Weights of a small masked image model: 48-pixel images.
Rows from block 2 of the encoder of a small masked image model, named by matrix and row number. Rows with one number belong to one neuron. Each number is 500 + 25 x the weight over its row's rms, rounded and kept within 0 to 999. All counts start at 0. Numbers have three digits each.
Before each neuron's rows are labels from the 100 images, of 14976, where the neuron reaches its highest value: "top examples" is what is common among them. Only what is clearly more common there than usual is listed. The data: photos of plants and fungi (iNaturalist).
# fc1: MLP up (encoder.blocks.2.mlp.fc1.weight, 768x192), inputs 128-191
# fc2: MLP down (encoder.blocks.2.mlp.fc2.weight, 192x768, transposed), outputs 128-191

top examples: class: Liliopsida; order Asparagales; family: Asparagaceae
fc1.763:493560516490472495434495491500444473496474531504503499507500492458545516500518532454498500549529521505521471480507469536465474485454507446514514535543453501533524492498510511464506483530512502
fc2.763:528484486498525525514490505482569505516513501508485495513499503532522503512503510566520507504496508547480493517508515501576468515512473519492476499501528491510450484520505470522490509491527495

top examples: class Liliopsida
fc1.407:480477462493510534493446507488538498484488509500477505507553476485464481450508521510512492548470496482490515497496500510499502506505532518479516527489503507498527526486529526469488509501512515
fc2.407:481469529464486446499508519506456483497531497528483495504476520517478482556494527488498537531489532486506498536505458487449490484482473484526465529509525494537513516481545510531496487550474496

top examples: class: Liliopsida; order Asparagales; family: Asparagaceae
fc1.445:520504509502528549465510499493532477503521483500469506506502488553493526482537466477556523512515516533495506450472527506482505557503477500489512519520505531533463513469512501484472488489499518
fc2.445:511512465522479491515512497477448505475503464498482525546498498513493523519500540535473499448460502477486502567508484507480471496488533506571489492467451503471493526469510547513502507547463480

top examples: order Ranunculales
fc1.363:490521495515499562495506479507450525498503448524522517510518508468547506490498468479512481518493517533525537512489468505506507490523500484516522537496499515437518493541474450503449515526476524
fc2.363:540487527517478498492434514542527485524450507510509495512496545512491502516508517531471473490494505487470514506513498514481498485530474506492488471506515494490455538490507520512501496542488463

top examples: class Liliopsida
fc1.634:497473483493535504481513527459519483488474495535503520502551445553455493491527512541500499509484471491442517468470463491498479501534577487511479474529505512465523496479498502478514509522498522
fc2.634:477496513489502484517499506515475501502523502480464506493477517498478497542497513491501525525502524502508496524514442481466494528460462510510500519503494491505507517484539518546477480527461484

top examples: order Asterales; family: Asteraceae
fc1.567:495490458482508502501514531479496479479477474494525464491530523488513502453494474435557481509478491520499505509503467519505485464506533512519489507519486501483514481514507519509506443515475485
fc2.567:529562562518484518501484485469498499529510521459506494537469500494530498522518470533507517496468509477532510516524542535498516495475528522474505506524512525525462497505484533505492564512497489

top examples: order Asterales; family: Asteraceae
fc1.383:484545481502543508472489487493467505493505472520486531511536515471558498459467507477549436527522533526543515514503494493520509490513533483528542507453569517464509485511475481507478521508472497
fc2.383:502457498536450551500516478505488467506429515505515521472543477489515468505534472533479516472471500520475512516507522507459504481522525506473514461492473482529450528470480515489506501540508484

top examples: family: Asteraceae; order: Asterales; order Ranunculales
fc1.100:473528513483511503531533466491519531494506469524523508515477433464466513536539524525513526477482512441447474484529508500470441489492491495541501509562497489527526516518523478513506507513475454
fc2.100:488487499475490490513476486517509490517546535467479508489509499526447509520487500479499527468499487519516505483478501481473517541509485509498459511470517497490491500469512499527509489490469474

top examples: order Asterales; family: Asteraceae
fc1.217:484481481501527504527481574508520501482506523507519532489536497473435518480507517544555541483465490509450470476483494528499507487468573513502520496480499520480527513542512489482509489504503465
fc2.217:488489458479429465487460495515485495510477485473445519482490548468497517517529490490519517526465488512542503468509486507494514509488486451458489487500534462505508522459513555509493514524479481

top examples: class Liliopsida
fc1.272:475474486492498529506488509469547525472511505491488463528546521517437504459544487511533498537474504461472514492475473527493490500512499459525473507501517536484487501498521513494480492471533515
fc2.272:489495493477497458513499524522469491499516519511476517519490498523484491549491506494498532504489522518481483527507481473464485527476495492511485505493500486537545527482570519534497492546458486

top examples: order Asparagales; family: Asparagaceae; text has "yucca"
fc1.270:487503504496531549495487529452525479509467499517520491501557469542459492479532504500503501538488488513471521437488501487525482533512526504530489532480472537500492487494496528486488492463502521
fc2.270:495475505484495466488539521501467481483509492511479520510469507489504472549510533511525548522486545473481493573529455508441472474462480486491483535520515490525510523500534523522506497536490475

top examples: class Liliopsida
fc1.660:506503518448487518524516500466516468470499533513497511525518528521486468480537527563469476489505458482460488466485496507517440507521532507515512486489526516453469469478484523493516513504528496
fc2.660:434482480504497480511520509513514506431518490492511501479482437498535519540481516483552508494531518478448498507552504510489501489460485509504450502518477507522509506519523518538492496479524487

top examples: order Asterales; family: Asteraceae
fc1.333:515485484511576515491481520477466514480489491473546487496517530465510509467453475549483491515522472537504511521497553517500513488484498475504546525486480483448520495509486531544466446543505548
fc2.333:489474500513499498443472473534521538480455493500485496523543527493484487519501518486488512495551502476482517542499488477492507490545489527532466521509505494504513499508511447522487524525510504