Rows from block 3 of the encoder of a small masked image model, named by matrix and row number. Rows with one number within an expert belong to one neuron, the router's apart. Each number is 50 + 15 x the weight over its row's rms, rounded and kept within 0 to 99. All counts start at 0.
After each expert's rows are labels from the 100 images, of 14976, where the router gives the expert most weight on average: "patch colour" is the nearest of a few named colours to the mean colour under the peak. Only what is clearly more common there than usual is listed. The data: photos of plants and fungi (iNaturalist).
# router: router (encoder.blocks.3.mlp.router.weight, 32x192, trained with AdamW), inputs 0-95
# up: expert up (encoder.blocks.3.mlp.up, 32x48x192), inputs 0-95
# down: expert down (encoder.blocks.3.mlp.down, 32x192x48, transposed), outputs 0-95

# expert 16
router.16:50 59 60 56 49 49 37 60 42 51 56 71 59 22 46 61 83 32 47 50 40 67 40 61 59 48 70 62 59 49 66 57 47 36 49 56 63 42 33 19 45 65 39 62 47 45 35 50 61 88 26 49 60 43 62 58 66 93 51 74 40 25 32 63 65 50 21 36 34 45 51 63 82 25 27 42 69 24 81 43 59 39 33 61 52 58 46 63 25 44 61 67 53 57 71 23
up.0:50 48 48 34 35 60 25 48 52 51 45 49 54 25 63 15 51 66 33 45 50 47 31 55 34 42 23 39 51 42 60 51 62 42 55 57 24 68 72 64 34 43 59 72 69 50 27 58 32 34 40 68 47 13 37 37 60 46 70 42 81 26 31 41 72 30 49 52 56 69 34 65 72 52 61 62 68 71 47 65 38 07 89 60 59 50 62 84 60 43 63 30 52 44 22 44
down.0:49 30 25 54 27 42 64 61 57 62 42 56 65 55 29 51 47 69 66 28 31 65 53 44 33 46 46 54 46 42 54 65 79 46 58 44 48 46 29 29 63 56 64 74 31 55 38 64 38 43 68 45 31 53 43 45 58 57 40 52 67 51 59 51 37 57 48 62 40 64 69 25 44 50 77 45 64 65 37 58 56 68 66 32 31 35 51 49 65 60 68 21 59 42 56 39
up.1:44 55 55 58 74 29 59 40 70 49 44 53 47 51 71 42 40 57 44 37 54 80 70 46 28 35 40 55 42 30 52 50 66 54 48 74 22 90 54 64 57 48 52 60 63 30 47 40 49 70 50 52 15 63 75 31 35 64 46 46 76 70 79 35 55 72 47 70 58 28 53 60 34 64 88 17 25 37 55 38 49 58 78 65 74 56 67 49 32 38 32 29 46 40 61 66
down.1:54 65 57 41 34 57 37 43 41 55 69 57 34 46 37 59 90 66 47 40 46 71 72 34 43 18 63 47 35 43 62 72 42 70 75 42 34 43 46 43 45 23 41 65 61 77 34 34 68 63 63 57 52 61 68 61 31 68 43 56 72 31 58 49 65 64 60 66 66 39 32 31 64 82 49 34 56 37 40 60 62 68 60 33 48 61 74 72 66 64 27 58 71 70 79 30
up.2:63 27 53 52 43 64 93 48 70 38 63 45 45 35 40 47 70 90 16 45 49 69 57 55 33 38 49 60 72 50 54 59 67 66 75 37 46 60 69 53 31 49 24 65 59 35 45 41 38 33 49 48 58 43 41 16 40 57 27 10 87 32 32 47 65 55 21 35 59 62 71 37 57 45 48 57 38 49 36 44 49 42 68 38 50 72 63 48 43 42 38 64 34 61 56 23
down.2:37 45 48 58 44 32 31 53 81 61 55 55 37 64 43 74 68 65 71 58 39 45 50 36 61 44 71 41 47 59 33 53 61 58 65 35 29 24 48 74 68 49 66 51 27 51 52 66 29 48 57 29 48 46 48 55 39 24 42 40 49 46 32 42 35 49 46 62 42 41 30 31 50 71 58 46 45 49 31 56 46 63 74 27 58 70 65 39 18 64 30 42 67 65 74 58
patch colour: green

# expert 4
router.4:44 63 33 51 61 72 40 63 40 75 53 46 33 36 39 52 60 34 47 32 34 42 32 54 56 48 68 54 59 37 62 59 42 44 46 22 77 42 43 52 56 42 35 48 52 51 20 38 62 69 50 46 44 32 62 44 40 67 62 55 41 39 24 62 54 51 36 21 25 49 33 64 82 60 24 45 70 43 67 80 58 59 46 34 51 97 41 67 43 34 49 63 51 43 44 29
up.0:37 18 54 65 44 51 33 52 70 41 47 43 53 36 71 61 52 77 55 20 63 67 59 46 46 63 51 44 41 51 64 47 54 60 58 69 54 70 62 50 23 75 56 82 52 53 55 54 43 36 32 40 30 66 51 57 39 40 36 35 78 29 14 44 31 61 35 48 45 55 46 62 45 49 42 58 17 58 52 38 47 49 48 60 41 49 76 47 58 36 51 39 83 64 37 46
down.0:42 51 53 19 15 53 54 40 46 46 68 42 61 57 48 33 29 56 74 35 54 62 42 58 40 57 55 42 50 46 32 66 47 28 66 53 54 73 45 36 38 77 41 71 54 60 57 47 30 38 56 59 47 63 67 69 70 59 45 38 66 23 31 63 20 20 49 60 58 55 58 52 11 36 68 58 26 22 59 46 70 37 56 23 30 29 59 41 46 60 41 51 71 73 61 32
up.1:34 45 34 53 48 39 65 35 49 07 22 60 55 25 45 64 65 56 49 63 55 70 77 37 39 44 39 43 42 55 48 83 76 56 72 68 39 32 57 47 42 37 74 83 48 27 49 45 43 54 36 38 49 35 43 48 80 11 48 52 39 59 66 38 66 54 55 69 26 42 73 37 37 54 67 62 44 64 47 64 11 47 48 42 51 26 81 38 61 69 47 63 44 61 41 22
down.1:26 37 54 30 29 64 42 36 42 73 61 67 55 68 68 51 56 58 53 40 63 54 46 58 26 67 72 49 35 54 45 51 44 31 75 49 53 57 84 48 44 59 59 67 44 62 60 39 41 42 31 56 42 46 66 50 74 65 42 27 72 33 40 56 55 45 46 46 49 65 57 39 30 87 60 35 43 56 57 35 67 51 49 35 57 11 67 62 42 51 47 49 54 60 56 53
up.2:50 39 64 33 53 41 76 17 63 49 17 49 71 51 67 45 50 65 44 39 48 48 74 89 41 53 45 55 19 59 58 45 55 70 74 62 53 72 71 46 38 60 48 55 50 18 50 62 35 16 41 30 48 78 35 46 36 74 39 32 40 43 55 16 75 39 52 66 54 57 64 65 40 33 43 60 45 45 56 47 29 17 59 57 53 44 35 50 39 44 50 51 61 53 59 36
down.2:38 30 32 13 46 79 48 28 52 77 57 56 61 57 51 46 69 47 51 36 46 58 68 40 25 59 62 69 23 46 41 47 22 47 51 30 53 42 49 60 35 71 38 68 73 44 69 44 46 49 48 57 51 41 50 47 45 44 92 67 63 19 52 60 35 45 44 42 64 52 43 41 39 68 83 87 24 46 69 42 61 63 58 37 43 48 67 56 66 42 34 32 59 68 69 47
patch colour: purple

# expert 20
router.20:61 70 51 63 47 78 51 63 35 81 55 42 51 33 49 45 77 33 47 43 53 46 44 33 44 48 66 56 53 50 45 74 34 43 53 67 62 48 60 40 52 42 36 80 48 54 43 42 56 78 25 50 61 46 54 55 49 84 55 46 52 35 37 64 54 26 32 25 34 62 61 55 80 37 31 58 71 18 92 42 53 54 55 40 42 89 37 81 46 46 53 55 47 51 53 25
up.0:40 37 69 38 57 26 38 43 63 36 71 53 39 41 45 58 59 43 51 27 51 73 78 53 49 78 68 09 43 49 35 38 67 46 77 55 53 54 46 51 48 29 41 58 27 56 52 50 66 48 14 28 51 60 52 53 47 36 48 55 62 74 50 49 58 62 48 53 39 16 59 56 36 40 76 50 56 47 54 60 60 38 70 62 48 34 51 32 48 62 45 43 33 51 40 63
down.0:23 65 36 55 62 44 23 27 52 18 40 73 55 67 63 59 32 53 52 70 53 49 38 49 46 74 66 53 48 53 69 33 33 43 56 13 32 62 51 42 49 54 39 73 53 50 37 60 37 67 26 65 48 33 44 53 65 56 47 32 66 24 21 63 46 23 14 42 50 57 63 37 46 52 77 68 32 33 60 34 48 85 62 44 12 36 68 47 43 64 54 55 70 39 55 31
up.1:55 66 52 34 20 66 60 17 42 64 35 63 60 47 74 34 64 62 48 55 74 57 60 34 30 57 34 49 46 48 65 72 52 34 71 47 77 80 84 47 51 53 60 89 32 23 40 62 23 78 59 47 55 41 64 31 50 42 35 40 73 30 36 31 62 57 50 54 46 49 51 33 35 50 41 45 51 58 84 47 45 29 82 48 55 57 53 50 74 47 65 38 40 60 63 48
down.1:66 69 44 46 35 49 37 61 19 67 56 51 31 64 47 35 60 50 56 54 47 44 43 67 49 36 56 57 39 54 53 51 38 25 31 50 44 46 37 68 60 49 44 44 71 43 53 57 41 59 64 73 37 58 33 47 44 58 58 43 55 52 73 40 68 55 39 54 59 81 51 77 58 51 55 58 66 77 49 52 51 53 43 50 52 45 34 61 36 36 99 62 61 41 21 36
up.2:60 60 62 62 47 70 57 33 46 15 39 76 38 77 86 70 44 62 60 47 65 62 35 69 57 50 34 66 49 30 59 54 60 53 72 34 49 38 22 32 58 41 46 51 61 26 43 60 35 54 45 61 64 48 34 35 45 44 17 51 62 50 65 48 30 39 35 63 30 44 21 51 63 51 69 54 46 32 47 55 17 43 57 41 66 58 42 36 45 50 59 36 54 78 44 53
down.2:22 60 46 37 38 62 30 41 46 57 67 49 54 65 63 49 36 80 20 71 31 48 50 36 45 50 59 32 60 42 62 28 54 43 56 36 42 47 43 42 31 63 64 77 47 57 56 50 50 61 38 60 79 67 46 47 56 48 57 26 56 23 29 63 43 45 14 27 58 48 60 56 38 46 89 65 42 52 66 50 64 75 66 43 28 33 60 59 51 57 47 48 42 29 44 34
patch colour: brown

# expert 18
router.18:54 61 64 66 63 59 50 57 41 47 69 39 45 22 39 54 59 38 46 39 36 54 48 50 54 41 66 51 52 42 63 54 41 48 52 37 82 40 25 21 59 60 33 55 46 48 39 42 60 58 26 51 65 28 54 50 59 80 51 47 40 31 16 68 62 39 40 19 39 69 26 53 75 23 18 51 70 33 79 51 52 45 29 59 48 85 41 59 48 45 62 55 58 39 60 41
up.0:21 55 64 30 48 46 44 37 59 44 58 63 83 53 71 40 41 52 41 60 64 65 53 62 35 88 54 40 35 66 19 67 43 28 67 38 22 58 62 45 61 45 40 49 59 53 51 27 54 40 29 58 43 47 53 52 61 55 41 26 44 35 68 45 70 64 46 44 45 59 65 46 23 52 49 61 67 57 75 30 59 59 48 69 50 54 69 54 60 65 70 34 39 63 58 55
down.0:59 38 30 36 46 33 51 28 58 41 59 78 48 40 51 45 32 68 35 35 69 67 60 51 61 32 66 41 43 51 55 71 48 52 37 71 22 39 35 58 48 25 61 77 47 38 61 60 38 50 47 45 76 33 53 52 82 44 53 76 66 32 49 59 47 44 27 55 73 22 72 48 60 42 83 34 41 26 59 41 21 47 66 45 53 43 76 55 68 51 24 49 51 38 62 46
up.1:34 68 44 56 35 65 53 68 95 59 46 45 62 73 80 47 42 61 40 44 42 82 58 43 04 52 26 66 17 57 60 57 67 37 76 44 74 63 42 45 54 39 44 76 52 40 71 57 25 42 52 61 67 64 41 52 60 33 46 29 81 48 52 20 55 47 85 49 58 73 50 61 38 53 59 63 49 61 56 53 40 44 47 43 64 48 49 42 62 69 57 51 37 63 37 58
down.1:40 50 50 38 40 49 62 40 38 53 52 56 23 51 62 53 59 54 73 43 62 40 49 45 30 51 34 28 37 58 41 87 38 30 65 69 23 65 69 71 65 25 62 68 71 86 54 46 30 57 40 49 35 51 53 33 38 33 64 52 74 34 45 39 26 40 53 53 61 67 49 41 33 71 55 69 40 49 52 66 55 89 64 40 52 28 83 31 50 43 47 54 80 52 54 55
up.2:67 49 29 72 72 57 37 49 64 24 28 52 58 53 53 44 45 73 57 95 81 47 50 47 37 81 47 43 54 71 43 38 69 73 64 56 71 70 69 70 44 51 52 47 72 29 62 47 34 65 69 32 52 72 35 36 35 59 44 38 58 70 50 23 43 59 38 60 63 40 47 60 31 60 48 53 42 41 46 54 27 67 40 49 69 23 51 42 42 76 32 39 18 57 66 54
down.2:47 22 47 28 41 55 88 47 30 47 53 42 76 69 74 53 52 39 62 33 77 50 58 42 47 61 52 59 34 48 45 75 18 57 65 39 54 49 46 45 88 25 66 84 52 60 84 54 51 43 41 59 48 46 58 49 50 34 46 43 56 35 38 43 21 17 35 38 45 56 64 32 52 72 63 22 37 29 74 56 38 64 69 49 38 45 76 39 43 48 31 50 77 62 47 46
patch colour: green

# expert 11
router.11:35 62 65 51 54 48 42 62 34 72 69 43 41 34 46 66 53 33 67 50 49 48 35 38 62 64 67 60 51 37 36 42 32 37 38 62 35 42 16 35 64 50 25 47 53 60 49 34 60 86 22 69 49 14 45 66 60 90 55 66 37 52 34 56 48 23 39 31 38 60 46 68 83 32 47 50 59 34 71 45 57 45 35 50 45 58 42 67 37 37 61 65 49 40 52 35
up.0:42 32 46 65 25 56 49 24 53 55 45 81 61 73 94 55 49 74 42 65 69 32 51 50 50 85 44 44 20 64 55 61 63 68 87 48 45 67 46 53 27 80 51 65 35 36 57 45 29 67 38 53 51 44 70 59 62 54 34 48 58 36 27 40 13 48 63 55 53 41 57 60 48 40 59 45 28 43 55 46 40 41 62 60 60 35 55 33 40 59 39 39 73 66 72 56
down.0:24 72 37 57 67 72 17 52 53 69 59 12 39 38 29 32 33 20 46 50 49 44 32 53 60 32 47 61 47 75 50 67 39 50 46 54 45 56 35 52 46 49 66 66 58 60 51 65 56 52 52 29 50 69 40 54 48 34 57 34 67 60 70 59 44 43 44 37 54 89 48 38 46 51 30 53 90 69 61 39 55 65 68 37 50 54 46 40 72 48 67 50 39 33 24 49
up.1:45 31 57 63 42 83 28 42 39 50 57 52 44 46 60 34 47 50 55 71 47 51 68 53 52 30 46 22 34 49 65 63 62 61 56 37 72 43 70 21 56 64 37 34 37 43 46 59 26 41 58 60 61 90 42 37 64 53 43 32 30 68 46 37 75 25 42 83 51 49 55 37 50 63 80 30 29 64 51 28 72 54 61 11 43 20 64 55 46 25 45 51 62 49 96 58
down.1:41 45 58 53 50 57 41 49 50 37 59 59 62 56 65 67 54 60 50 58 75 39 25 32 27 73 54 20 38 58 66 66 51 47 59 60 38 59 46 62 36 58 41 84 65 47 26 51 30 58 50 41 63 27 65 24 52 32 31 65 52 40 70 41 45 47 72 59 51 42 43 18 35 33 87 46 38 43 77 32 58 62 75 45 44 28 87 40 56 78 37 47 48 51 72 41
up.2:58 43 50 67 38 53 71 29 59 51 33 73 54 41 68 62 33 84 33 38 49 50 55 61 19 59 33 25 50 39 40 57 47 47 57 66 52 74 54 37 34 84 55 60 48 33 44 52 48 73 53 58 64 36 51 24 60 62 52 49 45 32 40 45 58 57 52 40 47 35 44 42 65 35 36 47 66 55 60 21 49 40 61 76 72 75 69 23 74 58 43 11 71 53 48 58
down.2:63 40 43 31 57 52 49 27 26 49 33 48 26 38 59 54 56 43 48 46 31 38 81 52 44 61 39 35 41 60 58 78 29 37 62 99 34 63 51 63 32 58 48 74 73 58 32 69 45 55 40 26 43 42 56 47 59 52 51 37 63 87 54 15 47 52 53 66 61 39 46 45 58 34 82 44 60 48 42 41 51 75 61 55 72 62 74 45 51 62 47 11 45 47 48 72
patch colour: grey

# expert 19
router.19:43 70 71 46 42 66 40 57 44 57 61 48 44 38 39 76 62 43 59 48 46 54 49 57 58 45 66 56 57 49 54 40 32 45 47 57 64 37 60 16 52 60 32 59 57 54 66 33 61 87 14 48 72 28 54 66 57 94 55 79 42 37 27 61 66 43 44 24 31 61 50 57 79 25 33 64 68 25 78 42 66 60 21 53 44 71 44 75 43 40 71 64 57 46 66 09
up.0:44 28 34 38 32 61 16 47 59 44 32 68 72 60 89 45 47 85 33 44 55 56 86 39 41 57 40 51 30 18 52 51 80 60 72 72 57 45 70 41 74 49 46 86 35 35 38 64 19 36 57 63 43 47 59 39 49 56 40 33 78 39 56 47 38 41 58 71 60 44 34 27 27 58 60 57 55 74 69 68 48 71 81 69 55 38 59 52 62 31 61 15 32 66 54 57
down.0:48 78 47 32 37 76 79 21 50 65 57 68 38 60 57 48 46 38 44 43 74 72 73 21 70 36 40 61 66 46 51 45 50 45 43 52 19 71 60 49 57 26 58 49 66 48 54 56 42 47 70 52 48 47 24 38 55 47 43 56 71 56 44 59 81 52 33 63 58 58 64 27 38 61 76 46 71 46 28 55 45 50 80 38 37 45 73 43 45 80 37 62 64 33 59 46
up.1:66 37 53 46 12 49 39 51 50 77 33 63 61 64 51 33 55 59 33 67 75 51 49 44 52 40 99 55 47 43 30 63 77 50 51 21 46 76 44 64 49 47 63 68 39 31 41 49 44 36 63 49 62 20 35 38 62 62 32 36 68 79 40 35 54 40 45 59 42 64 58 71 54 66 70 68 37 71 64 28 60 43 57 58 57 76 78 79 66 65 48 42 43 63 35 31
down.1:39 58 33 49 29 61 44 54 29 62 55 70 47 51 62 41 58 63 40 38 46 43 60 27 20 80 47 44 51 46 52 47 44 44 55 63 30 57 52 61 57 83 41 75 34 58 43 57 58 41 49 56 57 33 47 57 60 28 37 61 67 38 56 53 67 28 35 33 31 55 45 21 42 33 59 46 71 52 49 34 52 73 81 31 27 44 66 47 64 46 50 39 52 64 41 53
up.2:86 66 75 78 68 67 59 48 39 33 69 58 66 54 90 71 52 72 39 46 86 77 47 51 37 31 48 57 41 55 59 68 59 36 57 54 58 78 48 66 43 52 40 16 45 41 49 64 32 56 37 56 58 58 70 61 60 61 47 43 85 64 61 11 44 42 49 65 32 58 41 39 41 61 60 36 36 57 38 41 62 78 74 91 37 62 38 50 38 56 43 48 54 50 37 44
down.2:20 49 56 41 37 56 52 44 71 37 67 68 51 60 60 35 57 31 64 51 70 64 52 36 58 66 59 66 55 58 62 50 56 50 54 50 33 61 42 54 50 35 35 58 63 66 40 35 50 43 60 49 52 57 56 46 59 49 52 47 88 45 68 67 40 41 29 59 60 32 63 51 29 54 99 66 49 34 45 48 41 58 77 39 54 33 70 40 42 55 49 58 62 68 60 34
patch colour: grey

# expert 3
router.3:55 60 61 56 58 62 31 64 35 61 71 43 34 33 43 61 76 28 71 35 48 49 46 37 57 49 59 53 53 47 50 63 42 47 42 67 55 44 26 35 57 65 31 58 63 52 58 33 63 81 24 59 51 37 42 64 43 94 63 59 40 44 27 67 56 39 30 31 37 56 38 53 66 23 21 46 71 25 79 40 56 45 30 59 53 65 35 68 43 40 67 65 42 29 48 15
up.0:53 42 38 49 05 52 59 36 48 58 41 59 53 54 71 56 57 64 59 38 45 73 56 63 38 11 52 51 46 47 77 54 62 37 79 41 54 59 65 65 50 48 46 47 55 54 42 67 49 51 49 56 59 63 58 48 45 56 48 37 70 52 49 48 77 65 52 67 84 86 33 42 39 73 45 64 52 56 41 57 70 38 78 23 47 60 53 52 49 27 30 36 66 61 49 42
down.0:25 43 52 54 25 59 07 32 38 79 45 53 70 64 59 64 70 49 68 52 40 40 53 67 62 63 50 38 49 47 69 68 77 49 76 41 73 64 54 27 55 34 49 58 43 70 48 54 42 55 49 54 56 46 38 65 55 79 49 39 48 80 40 44 29 57 48 75 51 44 39 51 57 70 55 41 60 70 37 72 76 60 64 55 26 52 42 62 52 43 45 45 61 64 36 58
up.1:41 43 53 39 34 65 77 45 60 35 35 45 64 84 54 32 30 85 57 42 66 71 62 38 48 75 21 72 57 25 44 24 74 52 46 51 70 64 64 39 49 32 62 16 52 43 45 51 41 38 67 58 51 53 51 55 50 57 50 34 63 67 49 29 51 59 45 59 62 49 82 48 31 73 58 50 43 68 39 35 38 28 57 43 71 46 48 62 88 46 45 48 39 50 36 35
down.1:56 54 63 65 47 56 39 45 44 53 43 49 45 49 83 63 53 36 61 59 71 44 61 31 54 36 50 62 44 48 71 39 63 59 66 35 42 54 34 54 62 53 34 41 40 46 88 53 48 66 47 48 43 65 09 64 48 64 74 42 44 52 07 55 33 43 49 52 53 39 68 45 54 51 71 55 46 05 55 36 72 56 51 21 30 64 33 71 54 64 70 52 55 47 49 34
up.2:59 49 49 28 37 63 46 11 52 57 35 71 55 61 87 51 61 54 62 46 32 56 77 76 30 71 24 30 13 72 39 68 70 61 72 44 57 55 56 64 69 50 43 61 43 29 43 49 44 49 31 39 28 59 73 52 31 39 26 31 69 46 64 37 54 44 47 58 51 59 55 37 27 62 49 21 35 45 64 63 46 40 50 47 43 41 55 58 35 16 47 35 53 42 53 38
down.2:31 52 22 44 52 57 38 66 69 64 36 59 57 53 40 53 41 57 36 66 30 34 57 30 53 58 44 55 53 80 35 51 52 23 53 45 49 47 52 72 58 56 49 52 57 20 53 51 57 63 48 38 49 49 58 55 35 33 79 51 23 71 54 34 36 60 18 44 29 61 54 79 41 61 70 29 33 43 51 36 57 55 58 20 36 44 55 43 15 64 39 32 30 59 50 75
patch colour: brown

# expert 8
router.8:39 57 31 55 56 32 49 62 39 27 39 30 36 61 40 65 30 46 67 41 45 26 35 62 66 28 37 48 54 45 33 34 38 49 30 56 34 46 64 63 65 31 47 31 49 68 69 44 59 31 96 39 28 74 27 59 50 20 66 52 35 69 71 55 50 72 58 50 71 30 57 51 23 76 54 44 45 62 10 49 57 66 52 40 35 18 33 47 69 46 28 52 54 46 27 64
up.0:60 44 34 61 58 29 55 53 54 24 26 65 65 60 60 69 58 51 61 36 43 50 37 52 35 80 44 05 57 34 42 80 35 59 51 98 57 61 49 66 37 35 63 67 56 62 38 47 51 51 54 22 38 31 65 59 44 48 26 37 25 54 60 34 38 51 34 45 49 51 59 46 57 68 38 35 28 47 29 34 52 52 49 50 64 56 32 49 46 37 47 52 57 44 63 60
down.0:55 52 35 59 48 54 58 46 58 53 50 64 74 21 54 76 65 44 53 29 54 51 42 55 46 65 33 35 51 47 75 43 51 36 64 80 48 57 59 58 73 64 49 65 43 44 51 71 53 64 50 13 62 32 64 41 58 41 55 57 33 39 50 44 55 33 47 36 53 64 58 60 49 31 26 64 29 56 61 21 56 30 35 51 51 57 38 76 66 49 67 68 69 43 46 53
up.1:67 19 43 63 64 58 47 27 43 42 41 52 64 28 53 77 40 50 33 62 78 46 81 51 46 20 53 41 44 50 70 35 68 80 41 10 52 39 44 52 43 42 36 66 41 77 64 69 37 28 41 66 44 59 77 55 45 66 26 71 66 54 46 61 31 48 78 57 30 33 29 28 34 47 66 41 44 78 37 50 48 53 65 60 43 37 52 37 59 43 37 76 49 91 44 52
down.1:37 69 52 57 50 63 55 66 52 34 42 48 43 40 32 53 33 53 45 23 29 89 19 53 51 83 62 61 55 45 30 42 31 34 34 46 45 44 55 58 51 57 37 58 74 50 32 50 74 98 56 55 42 22 42 44 28 62 73 32 63 30 30 49 48 55 20 23 53 55 38 85 59 58 36 51 58 44 72 43 43 49 30 67 43 68 44 46 66 29 53 60 53 70 46 42
up.2:68 25 49 70 30 44 26 61 40 61 39 35 38 24 16 39 62 53 50 68 59 52 23 28 60 39 33 41 37 66 50 34 33 59 64 52 39 73 44 58 58 60 22 34 37 30 59 29 60 58 61 37 37 56 48 61 64 38 45 18 32 50 44 67 53 32 66 61 68 72 46 57 51 46 42 42 77 37 67 51 39 36 42 60 49 72 47 46 56 25 42 42 52 86 66 29
down.2:42 72 45 56 46 54 45 64 48 38 52 42 56 49 33 58 49 43 50 28 38 73 26 58 55 77 66 53 58 43 33 34 30 35 35 41 54 36 51 57 47 42 34 56 57 38 48 47 64 83 56 59 51 35 42 44 31 51 77 27 67 30 30 56 66 57 28 21 52 68 45 73 53 53 35 57 52 48 70 31 48 39 22 62 47 73 51 53 63 31 45 55 56 77 47 49
patch colour: pink